From a checkpoint of a small image classifier.
Model: 24-pixel images, arch resmlp, norm rmsnorm, activation gelu, patch size [2, 2].
Training: adamw at rate 0.0011, 7600 steps.
Data: trained on capsule endoscopy frames (Kvasir-Capsule), 42238 training examples, 17.3 epochs.
Rows from block 3 of a small image classifier, named by matrix and row number. Rows with one number within an expert belong to one neuron, the router's apart. Each number is 128 + 24 x the weight over its row's rms, rounded and kept within 0 to 255. All counts start at 0. Numbers have three digits each.
After each expert's rows are labels from the 100 images, of 14976, where the router gives the expert most weight on average: "strongest on" is what is common among them; "place" is the part of the image that holds the peak. Only what is clearly more common there than usual is listed. The data: capsule endoscopy frames (Kvasir-Capsule). In brackets: how many of the 100, against the usual share in percent.
# router: router (model.blocks.3.mlp.router.weight, 64x384), inputs 128-255
# up: expert up (model.blocks.3.mlp.up, 64x96x384), inputs 128-255
# down: expert down (model.blocks.3.mlp.down, 64x384x96, transposed), outputs 128-255

# expert 49
router.49:110088135140126127129090150137176128102131120098132154109062125151150108110154106141084157126144158085133149134112124133101128145139067096148129123121167154136151094121134095127118161117140152127085161112085141158120096109152105136118087107130152118137112078119117128142107103138114135161111144102153150175132128095105103081136130126122117132128122130105099098111118119115140113172135
up.0:131157142157117111121135149143112137169108142103139124127145142111144081133141168142137130142110130159099114154126119119126086112102157121103133125123099128101116153112098168137113117211157145162149143138129127157108133141102147106125153087143107165135126127150131153103088154131160130135165135125172184172105117117164131172121091148105167095148144143167101130100139131121101101108079
down.0:172119181129058134165129078105110125139153134094141107155108110116113127186123130105159135064141102177109104123106089121153098148148125147146142141154172119117143131154100113150132121154089110108156126145136145133120150140098150144135148150133110152121105132142167116086155141171145152096126171152143157171141125144166164105132114110124092123121133082165130119130129122101111130106136
up.1:123111141134164136110107102167100152117149094113125116129100145170172125101127154155073144087159126120133157131116127163120114145159093123162154105142152170158158092162119091126127135080118174107115138111087152078129114108146129138150084138131140079144129129109083114144097103136096072155154140114124120094152119115130172120101141144139091142131114110138150104101120114096151150170142
down.1:096126145119130098108137131119117131109102122139144135155113142115123127129132148105101149128144157080175157121143134112133179134105120113101175123128133105121156125115131169102118100118140159103100116057111106104088140095110162149150152125115123100122138106128101165146119157150079084154116145148149086096078106082105130083143124146137136153137121115106162151108138089148161136120161
up.2:105132119160126108123128138171146136100134112144153123112163113105120118129134183154117120132096123167090148160147123112142113127144153115122121122112126155122131182157080153147126111177110101134160163117114127093167113117128150093118118153100106130135086125141097142143122129087134133129169086121129130124153077141137136136139137149121123137115144122150115122140119122144090129101074
down.2:131136130143089133134142133125110147153133132125109098140131117123112134160152118122100148134159141131109146130122089122131154105186131135122130139119144129141122106142133123146134145117140123139121171114141172166141116165133100155144163157095128096179126102145143114118144086105097153191151111121169141135119139137117094133110103120109115044135172152112084134138147118117135166122084
up.3:112118162115166093148101185144118152109117131146127100138150163083139174126148124131081153103126116140113140120131119142152163114132136130113109150096143114157138146118134086116155109067198144091120142131117121159100123105122111124115116119136133103136090146133098114115129120130127129123136149158122131130124147129119132080142141147192136133094137137112140125093081104092154118152152
down.3:138109107121153146114094114085152105127124111099129146093106101154149103133117130105150106137106078103160109105106127127120139150070097121171107145158149115126123080130096142115165108124125126100148150118115115104114122144165149144143153131102145136104141090119141093124111175115119117111094090127099141150157146148131109103118144130100087152110107085135133118132133150161141093141142
up.4:100110137146141109116111097163140144095134093131151108146093140183146157100098158160085157139118154110152153125108122138099099164147109118152133142145139154150163112159149100119130184079150132120100165127100148103144124109153137124103094120111147096166107114109086083130114108128111097169176134076153119104136119106116143118103182140143055105122114116135144113121087112107131143160120
down.4:082154156130150119131096139086097121122118114118133166138102148119175111153100173163120121142152136148143162101127154128103127132129104111129185143135147123093153126112107144095125135088124152121132120082117132096075146108131120134152159126117103114132138084126121132121143153139102128168131147108144117112116162111092161116140118153142132143147135100115177126142152093137131146138149
strongest on: finding: ileocecal valve (52 vs 8.8)
place: top left (59 vs 11.1)

# expert 32
router.32:120082155114086155138148120115150078110105150136083116106136113098123130151163095082142121160087133129117110110096119099124144103132146144155121140128163104171161124125157157129145128146095109111078108132139117166106160099107142134139150116163180164145129135179144131118163154142135148107108152070117127147103118092124142087123097115130164117136141155102152135108175132156097158115128
up.0:110061168114098146149142120101136111086117159140093085099144133105121158160134093076140135134079141161105120119070103100143131104158149125162131129140183090164138119139152121138153116111130098109077113136137104172113158109107125146135142119162146162159129143166135116114154155112154129103099174114114128121113097095127149083113102103140144130124119136114141128120163151138100138119120
down.0:144140144148153140091102143129165119139107161101095127174092121117130119089117151107125112133176138094167139135160177144187138156089136137129146118116133152091091171086137091100147131160118144126134146132135097094127130152147152160090113122127125095133155094129125177157110091113092101142103108127112136098144138109121149119128144112141121150130155138108153155159129082169142121169139
up.1:109081150113089141143130122097141098091123132144090096097138129122119129163149090108136126136092123155098106132071100100132126105142163135168117119132180096170125109135154127113155109114120100106075110133148094171102153107104119139124149104161168165166132152167142125134150148138159147098100169114112131143109108107117151088117095116145139124122127139112139124108166159131088131114115
down.1:124122145154139129099106112126155123121090153119101108184098109109118112106114151123097107123167125089197134122149170152193127166104163143132132102105128152112072130075147089096128097169152128136143148142148104099135118150134149117073123103129119090122135076136128163132124111114095089153117127141130133133128146104127145119108132139161130151139155126116134140136141110138127126157119
up.2:109171148092156096082124157137120135153114154133162137144136138154116097111117160198087153121148141151163137146156152159122094129139101112107144156142130134129132114104122192119065125186154145124126122115104124132111136155163117150146107092112124119079154131093112147142101113160098107120166136131117149090118151122147088162169120062091126127124120159176147136103116114084144143163144
down.2:126127109111077097129090166138128148149127090108133147103125108159125129102147089120136128154139116165116119111109110150121161106107113128133137120123118127167160129144115185096099193142126110114127111083081126152109061115111063111162138099140120110099119160144094122106137161155091164174119136092142142159180125115074098147107102137100167134136160103114136071127117126115099120113170
up.3:142153102140119140120114121145131132140143155102159138152110114127143087135131165135126111092140100150179119115137152141141134145100095155136130121128124149111128102130102154124117129141151127142156177107108168100155124142136097127112112159111101146093127085122117105138124136114116113113133115147105159114109144107156080127173115131076097145140131127158127103140135110099141125147154
down.3:118174096112101130128123082081120111119115115109169135165092113140135096157147128102154125100159085110160123084143135169140130091115117164114146140130127129103129096162108141156135127150134092134175129097103144090109129141141141150144143151108108113133121120110121138093184109136138181139131115149139134137119154129143102132155162188112120136147148107171114142153126098172183126091173
up.4:128072148108098145137167109102137090094112129143110107109166135100129153180139088074163116139089128130086102095082100078138142102155166143151115122138163071137147137134159144133163118122103082112072094129132113142121145109086150133128155127175156171133133147163142141126176130116157141105116139084130112142114100115116155123103106121143136129143128141097126148123152140169090146090104
down.4:127135143124162143075113142127152130122128150146117130175115110110146120094116164127107120133152128082167146135159183159208135170103146124131123119103139148100106150052142082105139126142137154112148131132135116112167123134136153141078110123153118101092170077121112165140104113121084083124133105132137100111138115082101149116137133115143143148122145134118144148143135094163126171178131
strongest on: finding: reduced mucosal view (43 vs 6.2)
place: middle left (31 vs 11.1)

# expert 44
router.44:116070140069153167112126141115157071135097150139117132065143124119126131134146094117154121132098113105139174132096130094126112141097111075159136141163145082130145117128133126139179155140145129099112142117144160120162093138151100150109135123154150104108152125146132106165111141126128108128087107109103101134155137070120151105147123089094156170105090142127093121146181142131099134158149
up.0:127115164123116105133094103147181110135146141162097127157121105109127090148136158105128137142151150147149162096145134129146157146174148112116132117159149123161108151115105099107087133109123111139122092125123094152121127106112114110102149137151175105104095132146089100162118112161092117115125151128127104118150123123123150111125146149177100138114161117178131118089095101115116113100140
down.0:156115133121093106137176118102106132150158117167118139113169157123103159154132099145164169140133159147117129111114136119134141127174129135092119127156130085135152142164117116135127135123137101130108079120156151140152121129093153133168183136131157154117114158127143137123178117164125151137156162144134118118090103114159151154155082115146183161123115126160153125111135133131097141090141
up.1:158129111132138092123147153068123128090138151106142148074083119123112120137136065110179135130128160174081135107145080111119116108131137159112129105162115113111162122167123141112108135105115122132100126110115091186095111140135090140141152126102113156165106158164145132136129129139092205096072136117132119140145146148142140125126128137138127111130119119129135099125124095122099094074155
down.1:112115121113171153141099142170122102138123141127126139146155114123111108117124154089135119163084132102113143112099114142132145116136168172138143131124157097119149125139129056142145132117157142117121102149145122133149138104155127164109107124145152133141144130116099151113101123124154141175159153121141108106174134139093128124123150129131114111126125083100136146154131132177135103157126
up.2:114141128146139091153153147124139139134132130133146121116101098105131144120125096123141122141125178168123089109149091106129163137142158149091139115123116122119124126152153104094116133101136150150108123156143087193121136115117113145123138106138165160148117137148117162171112120146142159090136143115141107142114169159115156151113131142179135084127142124094152133148110101124119129103131
down.2:144084143140153117119129122148139118109081138136109073133086119123108106119142139116145143128104133118144147120128130139133141113152178154118145091132164124178126190142112109125142129091115117107150119140125114133131144112137166151124128135092159137125139142122109130111110146144127137140170113151132095100121134115127176113120121159173129093145102111108178119173115099140142156107138
up.3:156088124159139136128107119121169116107116144140129131100134110105115115144151110141173144143145178142138160133146097135116119138146154071159120100154147098152135114153094149117120157156105100120130141079106122149116108151123100149128182111132166126124139148174116126172086128111082135139108137116107150152155145106130175133084126156144154135143097147182156098127146101116115090081150
down.3:119132134090089134058120089152096130157158100137177153105151142147104123149119100079136116159132150124138110121103162112111138144148126139127123130129103120107130093195157066148158149129118125106132112175131114161119122125148143111169091086145166145132111132115134128128116074115183104143161128141153135131128142084112115120131090144125131131106125134126145197093111157133112100130121
up.4:142102113119126175104086116157143131130112139122127153115148082080121091137162116110121111119099124106118108112098140117161107147102096153174078109138141140092143135152130154139164114192123116152155141130099144132142129091127136102112074137157109115116106121105145149130142147082139097138093085097180170147119136123131068099093124093099122122128107117121091156167116130130124125132110
down.4:127135131172121158097114137149126111142108089113131136137143101114144094117129137101131122101183101112129140140150163125147150159127119176101167139126141162178118172101147113179126112134133094146187161114113123149153104126131137177077108138126127078106108146153133161153113105123115128143154104142123127117153146150085120104155143134092104138109130120130114153110108113154167128117161
strongest on: finding: pylorus (84 vs 3.4)
place: bottom right (28 vs 11.1)

# expert 56
router.56:112148122157116147134164138104159121152182105177079140148166121143121156115118154175127159133138118107100107104153160128133083156122134079098080103116120148134112160106142144124090113151061137132138119163123193109161123144095104099126149105116098148089119121116144075165120107093099087115106126123082141072138104076134141164149101151126140132124111158149131086092143126118089104139092
up.0:120119108100146085158101139118124123112129119112165112109103140149155111138137135117134122122115134098171113125124137138102182132128100142108138126109138119165162119150118150154169135107139136095127181089083118127117161109139115166169085161113141119138110096095119123090175172132139139133143133132122130139098168156098099137156161151128080129121133096084189142105128122167180150133172
down.0:122104120082150151111155118140138079104143123114114144109136113146092111095129076113138089149081122111124128156121126078140113141123109107154148139145136124085168137162132104076172171127149143075143138113102136097130078143151144168132105087142178093115127117124131087152103133137136108163114124071123123107146136092116142130160115124096141144093097088101096128171160119108138099198158
up.1:121098164139135085148085163122109158107119159101155120117091139132148118125122110140092149129106175099164167132100116126130152112126109105158167133114170082140133080139165132119126139103168154121117148117106083126094138110161105151133095143130180097150150107143101176114130134156138127141139146094131147151064146115106130088089150125144087108118153110112170144124137136124141156158178
down.1:140147115126136095157130095124139130157182124143118133104165153138134135136135148104156144141107117122105128161113115127083118139152161086109116076131125150119111157144119120137132126081103134136122132135150158143177114153106095086162141104143098146094062122114138073155145128139138083114139115144175159043143122118155126157150114152106145120156117115111117109107115167116127119138123
up.2:103094152075120121146058115141122150105120122119192136103125132106169106161141114103134123119117150109169152160105099091119146105113113175143138159138143112159156078159110141132144123109136131150113163070127081164087133113160149142150110149139145135177108124127104154095132160105133122128147133117137159146116124154097105097111153117161102138135162082104126131137126133147194151152151
down.2:133135081174113100164095126162135168169149138121107109123150099121107114115111117115131139161151107130132100134143152134099141164145123104124096073126092148123134113117100086104076092127149135132136144122145107166168115092086117108146148146086128139138120112112137148178143117102106116151126149128129157084097088136165145119104099087099145097125140163109172110101095118142121088105104
up.3:147099111102114071131130165087135113128125193124132077096116135122116132155163067112115136133107164111145155123111099123121119104153112121164128105071153062144151086142156141107144136115120142105106154112105083168106168099149094183145132116118179133127148127132118121121152155135151191126114157116085143146109155116108134076133146103145115126101124100112164123127182126131128140140141
down.3:112115143135126144100151190140121137138111118131081123139137110163115135109123093148144149137111149160117119107111096169152106134169147083139148072085141135175099135113145130156133093110144117085111135192185141125195140132098124115158139106106146144125127136102111138125124118119120124136115111126077170098135137102161136137144103124123153169112150135143135132193151145095099101134086
up.4:145127131148110127115111127130094172119123134124126100143130099139108147136102143123093160101145155140109182117118137145108139107164148155116138140136168122195121112139143117148109156097145110155109128131115119094142142099152126113105132156101099114153149145115121141128129121118094120127149156089120094144146088139103127119131141137129056083132156146129159110125160146168140159106116
down.4:135118094129136119128159152105128126172137145161086137099151145134097111135115121148145147144142139158105105128150123133109101146148140095113076113152137117079148145135094140113131103152093121116146105120150141115153113126114128147156146135138126177092131128124173105168135167113149115097108154140086117099098132100175168136122093077123172143123092182168140102109145143104109127113095
strongest on: finding: reduced mucosal view (27 vs 6.2)
place: middle left (38 vs 11.1)

# expert 11
router.11:162160093104128164109140145129168085176144125123139160129120139105097141096168090113138114150153115140128106114162154130139135152143092137133116096114100147101101121122151092093147150120160163118148153164156126117165095138172117142121118105101125152098131091150124145159101108161124139137100131152117092105136164127159096137166102111112172100113123138148126107168114101112089143134138
up.0:134133130163133092134130143115099147094097115123115110063168150126132109156107172103109155142109143125107153144113102126102148110134145125106142136119150102145157114124074164143144128118124073126105099107083114107106145121122148141139139162124127123128166141100143167109160153109162157105151147121140147150090071153142150095111141109103117147129132118106156143109154153154129124124103
down.0:092127136148161128141114122134087156130119101074135106137077129152141155116147105103152114134161100121173097125117199138128121103103128196106142130161083139158129126148153128127090144118146110157117137116095126135156121119140148138112123100122133107107121103127118109109110130138096138114112146130155155169102176178112064081131125165141133162147139143138093109145069140144151176129165
up.1:095111166144135082135097139147134155136130085139113107131131101124147120113117176157134116133113132109114121157115128136128078132082121124123083146157147114139145111155097166179123108160125090104126146099118114110090136102074141110139143155155142137175096104086142135107174141075149123117146110117158185155087073123117110137125146130153115138125130095136149151061101157168131127128112
down.1:129120154153139138148131104076078132091113116126135117145139130161143120114132144109138124151091092129097127140050086138071122107113153113136130097138146144187127144148106110084132099108133134116097131157121140114146093138150078119140129123115143147146152104158113086130110142166151131093144120152116142087165125166171179103095122126177100147119105146101137129100141190113128087116119
up.2:155125119169123131138144104144173107136147138071134144135121121111122107094191113101164120136131121160150155096156129104133145128144118143155186088138128158125121164139157147138113146147171166131134159164146153143151116149131118128148111149110150163109095072169082090141129140161114135119107130142145126131116166123171138148148118138129180127143128108150117098150128102095108118124168
down.2:122174127115108121124159110118111146110135085108152136135168130170113092150115151136105118115117124116127089146130109182124125092072117160098137168124123126110145113139169148157113151129115138134128141129127141105097154135124070090156160146125077132145118119114090121099137106120140132164163111153151144189116134134083076194129160144145096067145131102104113137113098129142139146122133
up.3:136142107174070081149136103094158127142132119148140123100150132104110075129135140102156136153135131161119082104127123133124156145157165156080127109138116097116131111122122150111100112143126090172130132128142072147120129110083067124130232136142152165128143128153111167137148119130120194136120141146155135137100119144154130185102104131153141107170141110123157116122105113166116118090118
down.3:129172168132079114116123130141128145169136133116105134165146127148158096162125153163113149090166135168140129126157162180167128152133102141085143156127154147164131164094107156160080118133138118170168100094089154132110159108089138102126166140136089157119101117112135117119175099136102128143161129152135140141130108150175119176166095125116137143144153112164146085124150106142139139110140
up.4:118121162087160066118147159125133136122132144092150135132103145140151134111126079138106158100127167125174154130107127134131138125120132114157199118172114150141130142155159086116089155086176186137089152154156138150139125146134114168151107080110139146148133110127064076117090118177112098118146150136092116126108194099113129144150136135132162111074135107140108132130158123086147151168196
down.4:124171123126130126122090125141114149145153099122130136113136116181133144143095126125141099133145080081126124152139127119104102149086124109087114154130128126115144109125165102171119100145119159125166176135089123103112114092177118101136094136127087110109162103093132143150116128082127139134143115122197142129155136139125061151111176117098128083115126138093066117119111111143105126130113
strongest on: finding: reduced mucosal view (58 vs 6.2)
place: top left (35 vs 11.1)

# expert 30
router.30:137108130153120113156086127138166124127125107106136125092114103109115112091182128129127121147123147175115130097124116089134129170142108101131139108112135105168135125150098135087141134108158124119152140139110153129129132093135103120121096126132174096123078083156084072179110138114118131155098123128125116134072167104129137134128114162169133130129123114126126070118115086093133113117122
up.0:108147115107134141119070153134155098166159150103111151168115092157152109138109122158078112111135097090181142147129187159145139150147060133138108162148108156131127114069134129154118168135136157142112140126116125139140126093142138120119095113133107154115144104105120132129116097124110112122115128148113162127146142129127089127177129085101104105127158112160103122133128142122129144180148
down.0:163113117104095127127155129129113150166131127131098142126135146144127150090149156114129109167150129151092135122114101168156125118184159105137104093131132138135075136102096150134100115144136116141206154160152107153190120157099145127093123105141158155157178143153116132159106114109129133137143167160138161119093131133174167136104076100124142036122129103121150134159110085170141126130107
up.1:131161092108144138108119119133148098170161153119139142137147098172138160115138081106114110107171113122152141136139164103115154171154078136162122132128095167119136097122147103133147153096151176131113138129120114135173113118166095121153076144114118110113165090124122109152152097118106118121094164149119104109178133139111100095145124108077132169113161132129109131138123124130135148129162
down.1:127117090123103172116085106141151103152137145097118141118077108114121101094151090085127077188124151124128116127132167096182122140116098103148129081124103088100112126120131078121140146191128125137148123141199118135164107134164122107108134120166145150141149109156122172131126108104127142188131118133137103118149139120129137097097133131151145109134107088119101121173111125149127111113106
up.2:105126144145141161138089115150128139086087108110170110150130106067188156109154132140128092120124131129120127109116129118137157098077128144118137142106109152156136148138158150155170141130166152143112146173155131147137119095126145076099095124153134089181125146110106141115123112103135122156143134119175144150093149125118126115104148171174154158148149124088105122126106100125161171140103
down.2:124170114130135120125127159166112124135111082129140114135122142113146113092130174152127107136170105134125143166191166137165152148084112121077131151118093156048109124109118121152143114121129140137188136126129140093103086140110142120084119150103082085125131083097111125123135099114087118144134097152115123098133129145152143139125138108087145162144137150136106112133078129133139145133118
up.3:124165125111119155106119124123140122157167141143135154169131115153155118148112104147133124074141092105150122192105169153109126104129120147145101164150117126147145098091149128196104146149126136163081136118144142140170113122115135099129153149135106163124147143119138146094140098120120128124143117171149168111156071157150111135163140091115141168150150103127120109139145180171102134151127
down.3:127148135118098045110151093143138141166175131105123152157136158128075124120139123093145136142147102135132094069126164149154120141140116091071105102140110120163133147161147151121103139126146123140124146112147160138129121100134137127143148143132118159146089101095124097121136137141108145125138117127109153149083130137132133148125111137168137104122117114149194155159149103082088167076130
up.4:103112134094129156135107157165106115138117160131125131151124123145201114135132110101101109099112093110152128162118135205145155142104078139147118152123145145152142126098128112167171132132166156112142128138141142146140153113135145099151097155137092176126119100077116123103157113152149110126145136148143137155170134121130108115158128088103122136124146100117109168134137150156167143200122
down.4:166084100094090177121157113145097118138130148107132138135145138102119117137140082068125136135105116120153147131083103153159121125164115122168121088155127090159150150180087139151135131148138100114145132109115170139131125119134138149152121139179122131131112124101115082089148164115143136145143175120138121114160136139092142110113104126131136154123121102144147144156185123104161139147124
strongest on: finding: reduced mucosal view (72 vs 6.2)
place: middle left (38 vs 11.1); centre (27 vs 11.1)

# expert 48
router.48:134143145141087105133126127127132143143123158107099143145128110102156113122136148142088144108171126130139155121143137138140170154146071139121159133136118150131121121085144115155088159138131156166119138153135132092102113106108085093080141163139129092128142103133110115142144089123095093171129161128153147164102117106160123118123121117121116153167167139150133088104117107138110154126128
up.0:108096118097150104132103110154157096090138102165133140088146115155136119128139104082165128160120136134082121103112111093107089124126172109145116153112144114130172117172122089099139130083113116124096080081101085158122136089140144137122112110148165113116116152140100123124125135093120148090128132102137090094171113142111113158112147167160124101121131130130117117106092144126126131099142
down.0:098160090153105124152111126171159137123124095153120145128132106118112115109138137124144122135098087140106160116156101112106126114127166112113116055137112104150139098130123159150089142149098132168122096132059177175135098094093106090108143113120137132116117169114113134152118155115089134159090133072115119126132147118125103186133121123115135090137143139120121102096159112163099061109135
up.1:155138140147119088120176124094134129137139161145108126107114131101080129156134110082142145145144190187114137110137090108148153129171147131123139084139137107105119124147168145129111134128145101131100117145147087156120131139116104137127159127149146145140125148189123124166134127168112160109084156175140129125099125115155177114106085129133136114123131135145131118151145121090110143082114
down.1:077177109168159099143125171113115165135129086168135142110159114162152163116121140123115141107140148170106126153171119132083105117113148113065139110136112151127165141083125156146092145106119144181116127143088162178123105127077088117134145112103120135192140155142113128133110150115104188122098162112112126121135129147139130219136137117113134154081122128103091093084151111129115117110129
up.2:117118139142122095170130127142148135153137134135114109121155158103157117067171148068111104170120146145173114106113109129139156151141118110125141104099126091116099160118130122109134087116162154122109170166155140127098172121105099143162131126145174138145145079163079131124126145131139129146138141168145143111108154103131163137096118165138150154113116121105157148106121108118141128143143
down.2:143096123089111141160133109124114094119170110132152144116154132169111146150115095095119118099094112111167133130093141128101126125150103121136111164142161106117184121165132086121175132092130132072104133137118151104142140097162156157160106141124131122114138101048130082106144162171166106125145159127108098122132118142107103119150145152125113143099110091124113118138163161124155125143167
up.3:075061149113147118141061117135154095114106102140124114126124085114177112101165134113114071149109111082137148086111104061114147127095131142187160151115181145147126135152132125106153107143153151120113100117095126126106101125117118141122076134134179109113104096123095117141111165155130100149121108114126101126154136150109126090126174135132124165102109102090101144091112120128149124170141
down.3:150114145107105140138152098120122081162139148138104157130150133099125142170118099145150138130128121140141124092088129125134106125159122122143130137167140122136143124119103159140132118157123088106140075117129155116138139123140166143161124131141139125091122181102151118120165118153137072112148116129154104149135120125126140131135107146132144181132112134167116144122152120096132156110156
up.4:124094154141122185160129165103114136120070143107106080119113120111123158115132124165117117142112122136103107127069100116106117099115124117141132143064210087174084118117104153114144106149146115117135112159137151114099192153115138125112135124134142157120133121134146130127114147149160129132146135066109148155110122102146135108128114131114135143121116149128156127116169152115115115126105
down.4:099118122121175116109116171127145105109108161132112105114124120113127117088116143105139118160103136147130174132166123092125134161083143073137098095114151103135096117117121142118149113139101124091148141105079133146115115154144097169115126122124152120132144115169146123153092155083097122106099100110101105086168145086125145106116140080127135168073110133117135147141155075171148094129144
strongest on: finding: ileocecal valve (34 vs 8.8)
place: top centre (27 vs 11.1)

# expert 17
router.17:086097141127093122135115123105155114110112104123084134124133134115146119090138076147121095156147158116119106079123098105133097098093142115150167119098138131122114107108124113067151135145183177130099093180143091148069117128128105109095150069135174142138133104167119145134109130180147152143111160129139133153091119101128149146106109139130153110122105104090122118105131111099091119135116
up.0:149180089130076095105122109151136112146154117108146176133156069138116100112119166152134113138141119149097141096156151125122110155137123141105116116170104172106129127140147151156080152164128128182148142115140157145134085104128117092107117143131120133160080132131134119142126095093102152142162127117140126150135112138099064184114132118093126093151161136140112109115133126193088092116108
down.0:146153106179101115166128112118115132107136122117110094158146107101131136138149167157120108146118099145124100166145111147148160084099145103093111130143142114111100104093126079123095082092118109179139147119135150079123106131118115044082138174129109128116121094133125136128166147148164090135110122185140145134126107160150130122099136120114134144127133113112139098126132152116126139111112
up.1:080091158141108109152148114112116148101122094169109127118150141104149136143124131136129099141154158119112113110107119085130139107070176114101150125131145077100132126125169139114116137145138136141075125138134103157073119133107081074129158104176167133166149152168102158114125123112128134115110170103143158158076093094113130162098096148145158158129140115108107112054129153128101130119119
down.1:120178142141127123113144095102107160143138197109142078179137127146157105140108125093123119099187131141153099110136161161144159141132143171117139127132128176114088115091152114143103120113158143172114127137173102131110176137112094116073152127136092130137176117140094158128145087122135114165099142164139140121123097128132132124092135054132086152103186123136139160144126137145123160122108
up.2:137123170145117143131143083111087145077146098087144126138060125138137099143093095138138126108169149171123123133130103103131118094117135155179173172139142154113120080163089077106135129106142153136159093116138106121085133157140133120120135114127147128156128152131150131117099108179124133153102148129154108166173133149145153087114153116138109125110111109141098168156123165083131118106143
down.2:083119160103180105096090142163093136096118109141161099145141141145139143104098134129109126110119154083103135114143122141121136123108190136138116148109150115156145129108146109129130112088138152110107099103106088134112122115135161130117127096098140100133124203118093179107129080105111109122161108103149134143147135164075129124131153151145118103111124118102135171106079151130134112114119
up.3:150121154144177141128127131104114137102114124112137116113074140148122103112108100142130132099154152156109132116144082127143095102136136113166166145138173180122119124113077117100138121134148157097162105116102151128097121171119132154124122118125157108111156136136151139128085137174098125101089133133127110145162147128158168091111153132111124136136098135149128130142136145059141120112139
down.3:099099159104154106093132126119111146105103137173135119122140154143133150151080134160116154137102148073158151138104116145132137119116168125131114154131166110158139115149167108136154145102119125089077103102143085126129125109138159123146153099155131124145174164111120166108137104134125133124173120111096114119098108139109166156137133118184132126130111145116140161093124157171147152159133
up.4:111143125120147141115152144115118080158132111096135157138083143132111141107112065089135134126136138149115128090175140137142117145138116130112170127157119139121129151137132106109138145125151185123173078136129121137113095132129133168126117095062146132104130150134120120127118133187112144145117134140131059152135185155137153156137140148122157125108116122136130119165128077056115129129168
down.4:099085185096161124096150148166140105122132111138150130155097151153127136113114109115113148106129138107120160088105143146150121161151146129145171115110143152168135165126156103109159156115167146105120100154157116159162133126163197157113103098141162103103131131109104151107081109147107107146137122126127092111125153095089138157128111152168151094123111135156158118167131106123133115160131
strongest on: finding: reduced mucosal view (28 vs 6.2)
place: bottom centre (39 vs 11.1)